From a checkpoint of a small autoregressive pixel model: soap at rate 0.0012.
Rows from block 2, named by matrix and row number. Each number is 128 + 24 x the weight over its row's rms, rounded and kept within 0 to 255. All counts start at 0. Numbers have three digits each. After the name is the row's rms in percent of the matrix's.
# q: attention query (model.blocks.2.attn.q.weight, 320x320), inputs 160-319
q.113 088:168109132116122141130105094152140150096145139114094144115136152126120113117128131119130142141109140125151145140129099107109149149096090152115158211153136132158115146099124147161143160111146134129143145148108093119098088129107133167184099127145087118126119120139162124128103109139130131142134122131184107127167103126120128185150184151105125142114112089182111137159153147116073192150115125132116128090119115123115111145117114131102180141178087119141075119146166180132149125129135178
q.114 092:122115130130098119122154121120094149120117136134113146145140122118140135145130116119170142114101132149111118062167117136146113075172103151127136116170132125140156133140135149174134135100133151145127150148118056177127132098140155128086136111106140122143099152149120123173171148128152112128113145102120145089132176112092095149142132120165120124160156101141113134139137130045130107130100149118182145103131116093170134139157093047097128098115082137149113118119186103112158128151125136
q.115 100:141107139118151103127119081112181114075155160137134145146132128123110096156153116133116130081125122126134142124143150102123116115168132149145128147102176131137140175117094162131126126143175160122148146095093139146140115126113164147151182152098182137131145084132121078119130108128082108160147094098176131110143143155107131139184098107132119081115133147118086143136151086099126141125140172137140123113175105101154091112126090125129134152171120088166099185139140160143094107139168116
q.116 092:148111107100136099110100150144085117143137166124105111152103125145143094137144100096144110096139127111085112127122144128098146131107075109126122120103113120112125148134140130113163148146174087117178176097157112129174134167110117150141191113131139134132080149140098124129111111088147110135132155092147113130152098153164139154099112132117136131140118140109171136105124107136145123134089130135102136103147151105180112148115169059174136109149155130107150107112136109122111117159128143
q.117 087:114139135125131162140117095110121119081154175177129170174118134145155116132109114120132112131147152104152122059146135097164108116140130141127171126146167074153139124139097132125111118120120133129153111142094082119157090178123111152154120136082131154142145151115101106135110106105119104168132116128160134102136101182114130090137111127124093171144165087140171072118158134136146104174141132067139112082137145096078109125169128114130084150165120140119103106122123129117124108159152063
q.118 090:168129091112122113120117096137108112096112132161161130096115119176115142113141114089135117146119158132153107091108140091100112089169141120133124120114113115147157141124097166142133130134120147128136150108109157130195092129123135139124106104138133132173125104121160149146128113140147143112163156143151157156121152156098176152145153119121107120105124110147083139142123134120149093145150159144126145118122109113087150086092142113102128163071138112145179090125105088098123117140075123
q.119 092:126134077128107109145126147089118146129172041135129136125112108145139090131135145160143122128102137083103136141152112102172175111079150135113148097103110107096137136109139090135134118129104109130162118147161121131127092111165143126081163106106160078127110125132108116137130134141146146145111112159150111118153130107109096127117117127118114117098071138160171086097132129128119127144168129105088114128122089119122074094144142142115133127107122164118153135157172154101107146136091107
q.120 090:118128109099135143148143151157111146133125114097113140127099069148109129114129131109137146113137092070082123135103105126191175136115128100134149141123087117132128095116146083135160126142175079119126089105109148139132131145098106129127152117105122156089152151147152124120105150140129154108138097109156098117160118125112122134069101164131102118143105164099139087125104181159159172153142096167126153149087102145130131124114147118112151135177117144112106142138123122127094164133119124
q.121 090:118170141084182115088097107127101118118140134138104081106156162114128122143133138119084099112167136111131157174137118124129112122165103118120090125178105138149121115170123148102155134114130126163089113133125083102099142113127082142173087093137059098132124153133101156134147149140156110109141082139105091128124118089140103157111116114114129142120107126130092121171109099120087199114102089102119126163147152125118149089138150138118070149111121147133124128130168104114118090129122121
q.122 096:136103124111079144111135110172056105082191127183119150128162123150133156142141108117125162156142117141110166203113144128143137107130111123126135142115121099156113177136114121122123146148104138102119175147123100122150150132110094091122107113139163129109133173103150123113142100146169090095140156114175148103122142097157119138125164126137132116139142099164138144085161127135151152091138133143117116112130130145136158173117181150171126089122129139123124106105111128132114067064128132
q.123 090:136164150165121138137102133140131145110138121122154161173092112112104112123123138101151102112126090145123143168153111125131123105123146125157137094102104114107106095086179134128181147157131158104096163071161140147122173109151137160118152122128141097115116140152130148137119124098087149115110098096091115113100157151064122104147110152084156101152162104136115113094129091098163141142133124110120111139171132090150132129121141122125118143116101181148108108100165131104110138149142130
q.124 087:117107109115120162142132125118154114113133114122105117187106140138100120109160096152097129133141138119139127097099148103116108117088147158155113145116122122157105144104113125060117146107160104118141139092132141141119139119098132140127134128149155158085153144109134093105148103150174127092115121101118141151126147131079142114129144096150120144144136093163118127105085162097143125144086108161140161143125109163133131144111184126142149144141168144170186180087114134106106118100124162
q.125 102:141119119115151131118168105150131113134116132147085132083160093093134138098160128112173114148130087202120116129097130127087149114100087126143116124088157107121118128161147148178115137104132124149088112134099172149133142114148139135085074193127174071156091132081141141119134131153134120153101126100100129143131065155140171110145170123135104143124118115129143121132121131100164143131130126067134145142132098104189157147098129153132096148139146114132115111108102104132132105134150129
q.126 100:114130142130155125143145138135140152129119120119074112148133120127129162155068122106120118179118107147123101093102142096127182142121108124131123107168104164101119144155145143155143092132118098116135139103137134141136144132153139153124109069154150110167151111111151098136100131097123143123102120146124077148122107121124083184134141138138068122168102115097153152105155133111124121133106137175139121106150132115122128178133098150114119068159127113129131152163134156144170099146088142
q.127 081:167101143108161116121144112117133127127099131154153114140101130078121144095101154086142144127123144118153123145132121114162146127091090119153133145106117124121096135107144107087117156100125134119163158173145100146107102153156135102105099099107115073147148169084107100102141128138133119181140127115129160104107167126157126120136113145116155131114135126110161143116130138137090129161077145092129134131152111134109110106107136080080164117112123117121097097145101145148133129106126126
q.128 113:118151136136139068096153134155087119123131112145115120157141157143125140149204109120163106133157132112110183130123140059139134110180107156113142130115170122146144128137119162163134115127160125116155124138119130116109134093145140158146150125100157153086140146134135121122138133100107113180137122156107137143098113147156144146148130128111081156148157164136148117116118140161112129123069168119087125152111170167138124141119159121148120132150114118172091121130117128102115141133152131
q.129 128:099159105140136066130154141171156116138104166145100176114113161091094113107124095123154179134147123130102197166151107097129117098128153120116120115132113117132130152137157111154116121138107096148132118142135142106117130152104082115114132116099103165104133134108139117123124153128111143116131148119108134150165129160169078116122153131122131120087120151118094177109131143095134161165141143140129095164137157109117131161117151123148084123144113141155137111098104118123165149153104153
q.130 112:120151143110165130148092143122151145129104112155137129135189122125156110126102098129101139113117114154127110139151148123127157110125172155152099117137176101124166140112125107178138122081134138098168119123121121095138142148129109119132114122109117126099140129159107104128149122148092154144186144105072147136122145159113153173080126143075089156121161114075163107136130142063173090113081170152114129161167110096114158146095171123157108113163126121141141167120154133113139124125122123
q.131 120:087122128156146122154146159093102137149173141173098133104080117114134143122142096112089103116122105147135101136091092145118153098152154116128113153147157143160124126096147169134117162135066115148083092155170117161110108156125084126093136120140123098121141111097150098133132180139154119142109138143149120101148121070094164092114092186156127138089089112164134091163172074162114107113138114146133146140147130155173130114130137106081119111160140099104122146134110094093146138084138157
q.132 127:093135120123121112098160161114120128124104146137082117176127140123106172117157157112102142119126092136133156154115155126120109131097159143132067160119112115158087161153099149129150158133139152139119160117089122124101130114153110117132119119131068156120095151084176124115151084149131117092195125129116110133112172186114114120108116112112129109120095103153109142129140155165131112109136174110101086117113149139141140168121126118094081135098140152160165097150106139140131149142094099
q.133 110:112137087151125115175117117114121162126138149126097076125146146141121145132116098136142155112126134119142178156114150101108127116113100144128107113108163152123132111115098154128148131149103122154115160139125124169140117170108118115154150068117091131132098098069144124156123186125106140085129073111136091113092093137168123094092089155102134155088088152137125102187146156171105150159157104151129114118150127203117156187127115101106082119126122149106166133151130090121070138116128150
q.134 107:122095118094162119194110112126161140138147134136122161097135116094150101139138114092143124153123139162165095165124125161122111146159143127161108116150086101123107132101121111142151167134108175150134131154133161142103092141136124151124126097141135118150150147100191140112131047133154093136109132141115113140166118155139127113153128138135138170180134084147100135114133089102106114099162143135108097107122099093127114112101142141131135156124125128100111151114113110144136133154105109
q.135 115:120126155081102143118143106153132120127147129126128139210092100171122106129133099122153145125138143147141149133163173146152113123128119093144139093122130133121128162147105113141096122145148135135126121098147044139107153103136158150119118102121145164135125104111118139122104131120119095119115142145114170144132144117138121111094067124145103141137128154124138100134120068088128116163133093090118142107136085107123130109143127160163114135159101126130131130079193157127167159122089163
q.136 129:082104123120127120104117118125113116104160089133139135192063146168062124140157093185141103152168107131128122126181117126152096072170120133120117151133127139124099097116114165139095104151120120106111115095114113165121131144140162175128125101128099113116124146125152120173109150108150113152151128160123128170120161172158117159143133076138115114074090134134100134109135144125121096132093157131140104155110128100142133122092137121136073141143142142114141134114105126119102115149150115
q.137 110:127078129139143142148133103127110141130109122119144131159121108164148133146110100095138085133113111123168114113139118098152095148146084110156104128149159160076124158107151173128122103096129141133161107126140155188096118125134141061134155139109122092094154138114096125139132080116126187155114111121124123149135152141133152149117153118131119100089100141099106147129112135137128133139132105150134153127125163108145127123121102155144139111094103150172152151129143140120139137100132156
q.138 125:065092115137150110118166198133108072121185175117154096136153082108134132149186143127111084124089126116152130152132109115172111162122116107096127122102092140121141133119122157126162126092163128160115127104137131135142133095127107138134135113160134113137166148100170133143142155085135120126162130107134103121123180125098173140140106095127105158122149178139106118154091191128127118111100065131118134102155123126113147128134123149127117159145136134104166131144137133122131096140120130
q.139 116:164109110137144137169192143108092117064139111165113175130113118123114126167143107093117143123136142147134118097116123112191102117150158132145153122084108114136141084092124152147113136094140150141144098113120178109098165124144127115138097120099113142117148110139165179134161142157137132106135138139171181159101139115091185083136150117110076198142106143125120169104107136132146111122115088132112120115140129173102112168134143129093123166130104166085142116098132135171132084122130133
q.140 110:151107119149139154096146131145150109140148136134160148113099125098154119166119157089117156146066154145117147088142142158107130166164165116131129175119114126138157124131130140140137133110114175100135111082127160132101149107106102127144140084157098130122139119127162163161123127121168137116167110114118111102160139158088159139127156106113101152179134123149128103151141109146105141111157141159098109069154104118117149151137123134103099157113152123105105157162120116140125106173137039
q.141 123:124128138084104149119125149154114143151151128107144147164147117159123095174152100153172116144134112132133157158159117131156115107121128132108121127159130150158124145127142146136151124117121131098161120143167137121141132110141117138151097120116110183116132127147153127155125140127106138108119078113152136119099170091137135129145108178149084134145126109144127133135174131112134109125058126145138155181101123122145115134147136126130111108165099138129147084131126150151155098127122183
q.142 118:156111132127129100144136155151144087139131137118122161128134182144118115140118157124180152181123123127117094126127136129168122116159159113161100082080130113152157171113123121109143143133116125117143129135152069084120133115152087125121162132112134147135128136132142104130121121123133143110123075139114133126094078123137084113116160153159120177164133071126117090107139110122107133118129146133116117117081101120104090140113146166125145149173129084118083174126123134141118090114121129
q.143 125:138110144095143093117113119127109128086158127183135136137113150103118105088095110141110154138177086163125122100135159130122164145107114140143137112126115133146167142141152116158163111111139090106141134156122154119186109121110110108086129121108103117151143128080119106175116132104102136108140121113170089101117140112075140162152140105111097125088149121150162088123124114151130155099117125141146123159123146141136091143129129094163102103101069106089102116138134088128116148143127135
q.144 133:142190165142125157115098128100168097135123126112108119116131130144134142086148112167102099123142134142092160144135167152129089137115148142123115115079120140084129133141126114141164143082127172137133132124171142123128093154139135130168160092115137108130120095147118124096103111128127133140110092122135099108135114185113093113113134123131132107096117102129155139127109107142120121115138116137135111144120096148120089119156114092115144120117059150118137122161156169119095086108103136
q.145 138:086100130115164149171115149095153115107159105147121089119144084123120115122113141136098147159138135095142111127134131134131131135123158111143106160134178115079127120133108126116133156152119131109095129150114150163076126134147130109132128152141129147136094106075082096153131129142167142145076130129136136116164111136143128098137159134112120101119124115140121081096097146159147138097114081125139140150106122108149068127172103068190164077120147118177123122130108153149150168091124108
q.146 111:141170131117161120142115103117155153122140114081134169149101150133085158107129122142111146129125112150111135099141148130161100104117110123170089120120132163133113108129124105122156157120135135152163099152128196120084157113119090158141121079110136139095144133131155143100092154156136165128122115119155142130090146139142130132160079106122112142174148146124130137088096110092129124135129101134160099163141132126116095104151108108083157094109136122118117150120138121143135175113142095
q.147 109:136083080168099141140149145144171188111155104086117117137140130148107105145113134159140120102122137162153143113118144078155129135124093113160151081163138112129097160106137146117140121135141112121143095137093090160175101145112133144064131127147111114192127146081190119151132147104150153102136115146163116111133118079156132127150125126139125114116159115100120106146139071116132121110128153110135085115156077104115159183138118113127133162103167086134120111127100138124105080124118144
q.148 125:112146159129135106118156118114106113127121162143158136081106171091149159096144100099096156116094145188088136106118142118198134118123157126073085103093128133100139103142156110148172113110166112145156130100138126102079143126096143138138121125136138150098133147142144132143126111146102091134169144120086123099102169142133131092112103148114114133135147132158094165103085153155126132133143101106149136129142127132122163139157115158130127084132138147118129151181075125160140173140124083
q.149 121:188118105130122115151073087142138141159131129126120128157096118167145142121149125106125061143134131146131154113165104140094111126139125140152103104126171135121151056160106121125153072113144139114153133115134146143120131148169178165134147154097146130110135148122118112121180137114109137136154136153119105114168159147131122139128120146149156139121145108152152111089137164160121115131124090114169126196130190178152093106164111108137155107088125120122115144086124152104131132151138100
q.150 130:153129096114094157086150138157095098146131133128117126148117141158088088159096136142126125133149134150099200153143128152140116127167112104153143117129116122162136160128153144130127091115112103103137104104141124104172108147099094138095092112123123150092162121179127131145153072140152135106136156145093171146117130113104100120072172103078077144139142151127137166181130125070102175167115164144137127139116082111136174156114123131128132163141161107144134146136160091120137135130112148
q.151 126:129169151159105120127121110157161151098157142101194102101108128114117133144093120140126132137152145103133115156190157121129099161093155084145163145095160124133101105094133125085113084165109139083107149129130089123129160165122111149081096133109115166124134127101142130121072118088125124123156126136162135113207188111153145135082147165133153172119092148141099134120134121119110168110149101156125150123126160104119129115127155138168177124131134155122149118133165160145114158156122138
q.152 119:103140127116112121104129125131158111074091147116150181164116147155110102107137134137162115143155137117098145093162129128116132123067132107152138108122116062145123196150161118135125116157114153162132156120134111124111100124141092112065108140113107159140132152120128102115114083105127112173124122128162161123097146125125148170148135133138163133118106102140109078130129080120081148141153109105128144146136132141169102126080108137134114208143159112140154114124143101148104105128126092
q.153 118:118159076128157125136112126123102152122140151076141093114115131152087168155079134142098100097147118104143126128148142103105127140111143115133146192147090141126132140092136169163155156128128089115093082130126161154149137144157139149129118128145158141085134159116111087101132139130129151122125152179098138119132116112083144128097142167092143129145152141145139113129149131126159137138151139161144087133106125160146086101146112111127133154100146102146145128086155107107111148144136127
q.154 118:106131154122130157121149149110109112148129152131084137111152093115130139131135152121167127156097114129129131072080129177111118149135136099115175144109102128123154102115145114151102105157154095126189093128141121120120096117120126176125129136153102098088104102144140110125144172113159110116101164129138118178129107101150112118140111148129165181113127160174107126095120191120138132163152147117135153168173120159159143111106121151138097125168160119143122156148150130108129118154142114
q.155 110:164159110119146124104103105128127108137119115101115158115114116101129139104132144123123115134139120116082165123084090139096105136146102115124153117127112091168130125102092116105163129145133145081133145175168126116135128146161185107170137105092142168099119140165095140124128131143121139112118137149134113126116131120109115113046126112133113159162128109171151121117117115171140129110116116164098126167146124151138143145077149138088109127145126119124138145127144125100120153165144136
q.156 120:169106127149109142096166151123117154090165130132124120148130138152123117155093105133114129119159148120159170160130154141118142136100129109071136143136186056107149143132137143125124106161090095181144144130089086174153178093132125113103152112095094134117079154142118135125134145128103150113156101135110160110132130099138102114124137159153130121097160140153121114161143154151111153157153137181141105125144126101151137077094140064108166110150122116149146150108098113128102174133103134
q.157 131:166131136111097154161161121137119114105143127099157129137080119134125120127110135161152119153122160127141106098146084134111105122121112160121124114126096143077162115141165111164127123140109145140131147126081110096103130149123113117147136127135111124142134115151121090108101137116158119123155135130101085151162129151111106099113130125119114137139128150124132132128103097147116106129160136117153099134119150099136149113134089125117128104107115161143114125126153071068147172157127176
q.158 114:177114108161146108120113073196166141143136107141117110129150111132185101116116115142129102141123157144117115117130120147186148086137133120125119101141117164126128156120125122091160121112127152137143091109143086113121128108139131108142145121104133118141136139111116134135104121163138136160100093105139123103133143116151155150170106144160152118154130148103144141118110157096141104151168130112178162129117112110094106103190088109130148137115145123118128110102107137122090127114113127
q.159 133:158121154145094140178135158124136104147145119150124118135115146154135092118151122156141143135106138147171141111083119130124111140125127062124108135141131134088140125104140098102140159153119159119123097076137066096156117136140155065107115150107155121112162103159145117081066126141148129081140121101124120117130108117152166133087123193159139119091124086167176107098118147122129161146183148110121125131115127138131105134083105100151141079152153141100149141136133182157118138125122110
q.160 094:110166137107102113107121155163178076129116125128100118164147146109132166179168113149117142130147115108121114130135102145132136138158178143170163110132139150130146108145103114143157144134137143081107137160139135097120115129119137129171154123148149140131168142163147122146126106139175122168134147152148140117107150159145094138134125099138143106115146142119150123118149097077144170147111104119123119168135146089103107144132152098125096168158114105095139137113144162119118120157153097
q.161 096:131155128142099140153114175141106130141144119107104111130179120123104103126086131132139151122138133140137139114145109120119130105139196140100127087170148139108120150113141139071111178149144111128159114129162131126096110143149100140163114119111113154104148163120133126145121137155077151178111104140091110142167140129126113083124134142125107121110123183102127149069111114090099165118077200073134105141093123119117173145118153152148089056122135128193119132090124135118171152125159157
q.162 097:104151118137106154150176154113114172113122148160141079112136108124105128142154077127115130137141116121137117131146120147097152102147163116093120118107158141146139127079141113157141118119119098072181151164133143103124182110118134128156165138093167120136127103130091079140167085160132135112159140122148117165094135110186171137092089120152144150113149148148131140134111150131138170104118130131055144146126135152137124148104105130140133166141160131086108095116135114155158109118128128
q.163 086:105131132137161095157113139142121108088111127134111134121144186109140139131116124084137132120125087136133122123118108107116131134095126156129124152161141117152163146094113125178124146189125134126113111144166129065125155155122117125103128122136139127164154118166172125085121130142101109108095127106141178107108119128124108109118104099101135105130123100153087116158118109134168088124160098118129138145162090125168091130119176126071132104128115125118133147104124181143173136143131164
q.164 095:171145121153114088114142154070111104154105124148150114094101142139125162097099109130126130110098133093146128143142161131116151178170094125168160127176107135095134132101124177111116119148111108134101130105134068159125133134161155158094121165121125114118146124149141123091122084115112137147159121133142139128127138130142162116133143151103100150157089118123179127147072105132149155158134146124127122078125141156173098100092152132123105101114145118139136096136110094143111112149156119
q.165 085:156143096121148139143116110137177123117116132103122131086139088136128148105158127159140116100100142119145160133122076138130110156128152137154108125166093121090145138162105148155155082120154125119115119095118105112094131110125130093145088086150118121127164130156157128141123132094137143152139146102068113110100120116116107120132156122123097120096094109115139121138127139124101114108146088130165130097123144134135155158190136116149136130091167097154162069092091152109143156092126178
q.166 086:142105096106119151160112117156178155109092132091161121135152151124127116124146136133104148132111167116127122098108106103116122134106173100128135138154102165131082099161153151103114145117123134137147167134141159065176109105134091151170122144145132130114147188142125124108115126112121116144138042157125120116125114119114110093119114151145122128101110136146130116092150151079114144138148155119104124106113126122158154156108146126168130123144109121145111122126097160119151135165101143
q.167 099:133092149089142115126127150124090166124127123116189133121118131127101142082171127089140139110152121111125119144144138178084144110128100113173129144126126144123085130160109123130088146132072076141138122146149095159116156132133177127159107114121112063098153126157115122152153113105140127194096147127120176104076136143155133125106150091093116161134162100140142101108088115138130178139117144175077128118168120139113106083128102168106088129111175148123120114109138151113105175171113130
q.168 092:114084139095167130153129119112124123101129115128144098121111170101152134121155152087126138105094094157150103132174147126132120109126118115126126178096088116131166177144146159173108148137151137111152086110139129133151099082153135151106130130105137115138078145162162144136142138155125160143160111126088102126146135113149157148149134128118143148144129145141142118138152121135122066142121151136142107145084112162099190091118143104096126155124131126167156193106139144166128136112137124
q.169 094:152116130127110113125115129137140101092141114132143109132144103128147194117138140120087127157140126121137127110150108089106116162113142108119114152162138153136102132153151138119135136126124126084110145118139159166127098121151137147149135175152071152095152096131069104136098136147139134151155134153121122142130121143170098167124102091045152101150138140157124128124119123152159136148114116125104154138129087114121098111126090099174138170122099105144106143169153147163161100105109156
q.170 085:157159136163147106145171143087108124113157089128147119124149094156119131176108115165117144086145139128173145134126125116117066093108155113116105121150086150147167137100151160112126137095113152145117134105111155134139119144143096144140136137135139130096105113173152156177124151144104133120121106105100145137107112143138159184104098142098120118097144168136098118110143160097112137107139185133113138150184104136139160110118114184107096143142146151084136163074104151098171102159119122
q.171 095:174122114178105110100121154149161118157135133084178100071133171121153148168103132134143161152116138171110130099124101114129144155099158164117131125137153089104115136163122162103084125159087114133166133151141140095133132081112072147155078105098129147133132152136084116110129117150172076126128131144145135141142063108091144113104135152131154164144162165140141130120139166145128138141155125136107153135177124095136158141146131101119140127137135133101128074076130127100102102157081122
q.172 095:164142119160131166138140142127062092133130119081116161158135115134149131168131133170141158083124075168152112167116153121098125127129150128152146137119111173135157110132138087150138132103165126133141162094093113111133182111163112106100116130121101128150162146119147104113140138112172144124111096110134093151123151130127089149109082124098122101135130121098115127128115097101119125092083092096125134114151095146110049153115154129127118127123110141145086107139121155130133142153144146
q.173 088:133118156149134137132123135162140141075091131067147142174106112117106108145111145101167114120088102084099128084121127157102137120077128141171157110145142117157112126083099145105137111137114153118156146124105153118140160140151160128170135140111116153135134074121108075143106112142146121128112079090116125108093120114132125088099101146126130127142058151137157128142108125125141163131153130095133104130146139141125142120117150151142171113169132133094108101093129109107120139107136084
q.174 091:122159171122134146103146129145131138115117133136135119112165108068120109111062130115181152168167129104107103161157122133085168137143121142106116117159152136138106162113128125085126086148147158129092125131125154118130132105139155101092123176123125096172123090126123091073112136108116106162119120175118131086104111147122125137114092110161161140132103196110117135152149130142129134123106083111042129145106127107145096125154094144109114159119115131126126150113108134131135137146102099
q.175 093:118106148108099138067115140126093138143118136128160153100185115113111160153123101094126145120146118119139131134135085122119105101142140154107157136142138108120065106174152077150147122159149105182129147123113146144143120091111110145107150092079138096125143122132150090162115135151110109135142140154124123145096165146131091171124087108170163119158137189077093124123100122130106142101147139138106097149112134110127111148119124138155104097119132118130126143141126098117108166113114144
q.176 083:159118125135134187132105119076134098128137090182127143140144109155098103111125123099133142135137173151089097146159129137144123165109109122136121116112135154109117116154136140164154094116135110114136127117090150166134106114127126111139148110120153157151105112154119149101114095119123105134120125120130127133151103130128134167179105120156140111129108128113114163194162091119153146101140084137114179114103120154140127091145085127131156129143131121059097162101155134109114128098132094
q.177 089:123087167098149172154151129133134121123128117141097134124133081128144184165120100131114106129131127124161118149115136150129150146190112116125146128162161149131117129122142149142181118148170154097117129120143158127138160142113157158083151133131123116138149129104108121179132109145107124107137129097094135119164148123129157132177071135127134138150099123121111133109139154137121103141079145112105136142164103100094126109159110146182117159138110122114127204142094144132159072168176118
q.178 099:136140182166133086103149112135115166133106139124120132125189135142119159129122109138145143122085160146129124147085142113150128154101123152150150147124113167128120165115125156138116090092153174085128146108124162106151125123152152092103162109136137118088123102161093079095148094168133129078113141155156134112130073098118129193100135139111119174129125145143140120115127141113138095121151097138108110103124118111158161120151114148175138153156134124123110141145178128168114136133133155
q.179 095:122138082161135167134172098153098142155104157114137127128121117132108132091148100141132134130132129105137148114115152106121133112124099132117103119169151151159098133109107129179109093166075145130169104086157100120123151118127138134120145151089193074120082134161152112114121112126172098123144122112109136151166121090140108071108124148145122139122149160175129164126172113158165160141122128174141135100151113137111117053095133151153165164095094109107134168095133145127100108129088155
q.180 098:098156131105158137147109111090147137113105116135135148113157146108118127123120158110153168143149162121115134127151142132134109165123159166080115156114157123150121145149131091124143102141081140136105086082103142099141121142139128153157149128128137070098091111081148091109115160127157113140109093142147160100152122158154130151122139157090102136159125124119149132148140100157124113090110143119119102109128130153147121136118175076156109083135139145106157178145127133071116147105108093
q.181 103:143096086156181087152126157129117121148114134144138128166108101152156116149172150112173135147160174132128153159155116086162129130080129117102123056136161122124115104102153160107162122122118133171137133130122114147125158156133158124140147159144151098120145110110131124109147150108121142168134158147120136129135144115154084131117185129137153123160160088150146167118145117132142102128136064106120102157122084101120110120113118106148137138091135107122108157166175178160140166149141129
q.182 091:147170078133150091155111124148127118138137168127145177119117091122123116143116114168119142141124129116129128130141149120175119128143134121101144119129139090155122134155144120134127152125174130090116054102113095152148126093122085136068082121110126116129093125154144138139130142115133177100154149130165155134165113114105136105082143168172078124153120116102122143108153086071132081108148170135167151134127153145155112115107097115079107102138142100127142140137140107120152087119136108
q.183 098:124135095147098092143138146127097128108152141113136148129135109134099113140182110107086144138136163177098127148149144105136118167118141131200132107138136114118136158139112150169129124140132115131158133115111098123111158111125106134155178128125084161113158140150157099146131137110118125159155097124096136142136133137103128101142087128112113112118128128127141109138116121117124109089089113116082138112144093119116083185141170132095155129104081154189143158121110162149105127127112162
q.184 088:157138109118132126128096154161110119115090172142141129134109162172126147112110096127143141166156109145123137159094132134133107101116110094181162141149148180159108158140162153099153126185138124143141094150161109081109087133131148134123085170107113124130126154118148146163179108134125110114149143129127118142119141133107130088158117129130129099088144106138131126112121113171145113140163150153142096121113178136152117131162109139127116116135105114122168111162117091106144127097144147
q.185 094:118149164159113160164132100185117090168137116092133114138146116122108134144134094118101105132106122171127152168118144138155160126173110118131151113090156143122142110108133118162142152105087093165100123131155133123121144093121148107101171135104156124116162125157098146149136132182114157114114107111154124123112122105092140101124075116121146142191101111139161132111150098111156075112089129093168109141137138146087111158143154086154118133167127107120146121152143118120110128111127121
q.186 093:138122157092124120077122107136130126129095096107113139144136133162124090124149076112127184182156140130099144149117164156159167146172151156112116123144136102128179104122096157121147171099131135115112146132081132144137098113162096183117186138115146122094133116152161167135158171099168119113137097127086159148134114099140135106124139049100105119140109142141131159122082129133165163114111117090106152130127131136127153069119125155156055126132142142132138127092119131105115140137110156
q.187 099:119163126134211088081118100121151152123108120164091123138106152164102092145120168150160128076167147132168100132101112129117151102123089119133140115100120130118164141099146120155141104156086135143112121128146109085127132118137130149075139128129159116117074130138102148141104186141133107153135118146136135143135163128128122163125152166131137159153131147137157180096139097129110115142097123146139108136105139158134135122154139116147138082103098133151129175127109168104137145117145155
q.188 092:147132151145118109110133181148165091164155133119150120112112120131094170106157206146134120098117139136100130129121119074094187133098088168108145133104120134114101150096152128141152127136112108110113116144112143119118164100129156121124102129126149147132109136165094116115143154145128147129148121129112162130112120128119138126110172143188083140138108117163095125107122092124141180108100146116116091119136118135103123088118111111102103150105145130119083089110162145067137080134152140
q.189 098:130100133123142167096131127122115090144141196118130120165103140141122143104150134079125123130080100086115108113089142140115091107118144136144145135125104164162151149107128149094113088127127128126143137152175128085151116173110137130106119164126123143121094105130101096062063149100132125104135155167142118139129126117124143128059129155080115161095094144140143145112123153119090146141127101073107119151138092112121108130150097132131131157079100098159138117100126082094157115139127106
q.190 094:153096135145110118121196147106161131162133123151109151144148121139122170171097140113080128079091135141153107118112109127155154091121162101109121135096143149124091147142126114132136128089149112143160155142073150100141126123135108137129127137095171154152130135095104109106124097147177161138097151110115129158134146105115156150172121155148096121122157149132158141071082101168100172135091159106134148140142126110185115148127146124095154095134093140128104121166129177131114117140122145
q.191 089:133118134091114118120146129136121142138109089138100089135100121169150109110151113190143118119163128153162115112109131156084112152142125097088123119170122104097173155174174134123100176106124188103128093114105105127153125151156129129102145074122174118103165142100169085142142173135110156136112088116116119124138106118126096143085173154124144121130121131132108107122107110086129132140113123155097155130128129147123115130116130105140113091131087133180144175133137128127129108115103124
q.192 099:150177151118110084115124101077145108109122109143077142133152085090179144153137169132130129137157138079146121126112091172170139150103102145152176107134143159139143129170145144113125152145122178141100178128139093113113094132133162097126161146098094167116173115152082140134167150134112104139110154180109119114170156164101124123108116133128150103167129069121138174143142106098164132121103118123161119108126148148128128129136119148142114161145136142122113101128108146143154141149147141
q.193 101:144127117112111161148158117134113169139137094121144115126097129110157100094140094135165088090172113108085160109089126092144127142108078093122098087073124126131074130126102147125142149157133152153119155098111148092148143123146164092103163129186114124110139106137183144121142121132128146126140114100128129085099118142112136096116130110107071103119143110129144149139134134120127154140110147114135058115122120126068185117133130102152114095125138123170131169128114140087142115101114105
q.194 105:146146140135081122109117114107133141143149099145137111091196160119150161138112102130101095135098129134153156132129108109137076104164111124171138132133161150139123116157141132127108135124097141124130144152136053166131099109129104101170102122143132108159124124156178113103075161124129163071156144135136151162098087141130166127157110108090108123102141158138093117129145161101183127162170123102108129159146130151108136087183076152153171099142179114178111114109122124139107115135107135
q.195 103:141128132151125090101146134142117144140092124138109129121137149128090080150131148131102135095139125124112146133194164093141090135100182143133151126137081094122120121134129137102139155083129156149130125121122138161119170149094140150155128110133161121139110110158139144080121123136160089134138138132193119096156133109163149111119118102118111114156146136127116176156144113078111137138120146167114170101116147138130109154115105156139119180103138127108099131139126109140115154153123107
q.196 101:115147123151145118159116126114117133093171105129111152148143132119151120085153122149124134059131099114150138143132099154139156143131120121140127054132115148147121121085114133110116096122148169101157134153103116131130138122150157107091121141135121165113093147166108164161150136110138141131197151151144110118142162125130100191120143141120112103100161109150097138138178094111165090135123109109139091108095171135059134149121157141115089077147098148112077130122169111142152128113123147
q.197 102:082101145129109109140116122148079120112170141072127101090099153106162151115096129168160111104082064099105140086087144132140149120154108135134132122120105125109130134118138169131140081105079151148095158149152142134149101092127098121114089126088128103135144093149150123134117128193121127119124092108119153113164147091119124129117134113092172117119087115110130158122102172137128140137156168125104127119133061123144100110140164114105143130160121131090100123165146158113121111090108106
q.198 107:075128138120145133112122119155116133161098130142165122124130124141117104126138096140131117128103142111138121143135096177100132109093151090139162138134162116104123140120130166145166128138141098147086117104125127143096146142107131126152134123123157119135113113120082096156158112140135104106136138145095145158130129138162131149138157123105138118118149155142119132115140177153116137121083149126081126106111171109131108089168095141128118150180133090119166109122143132120106105152101134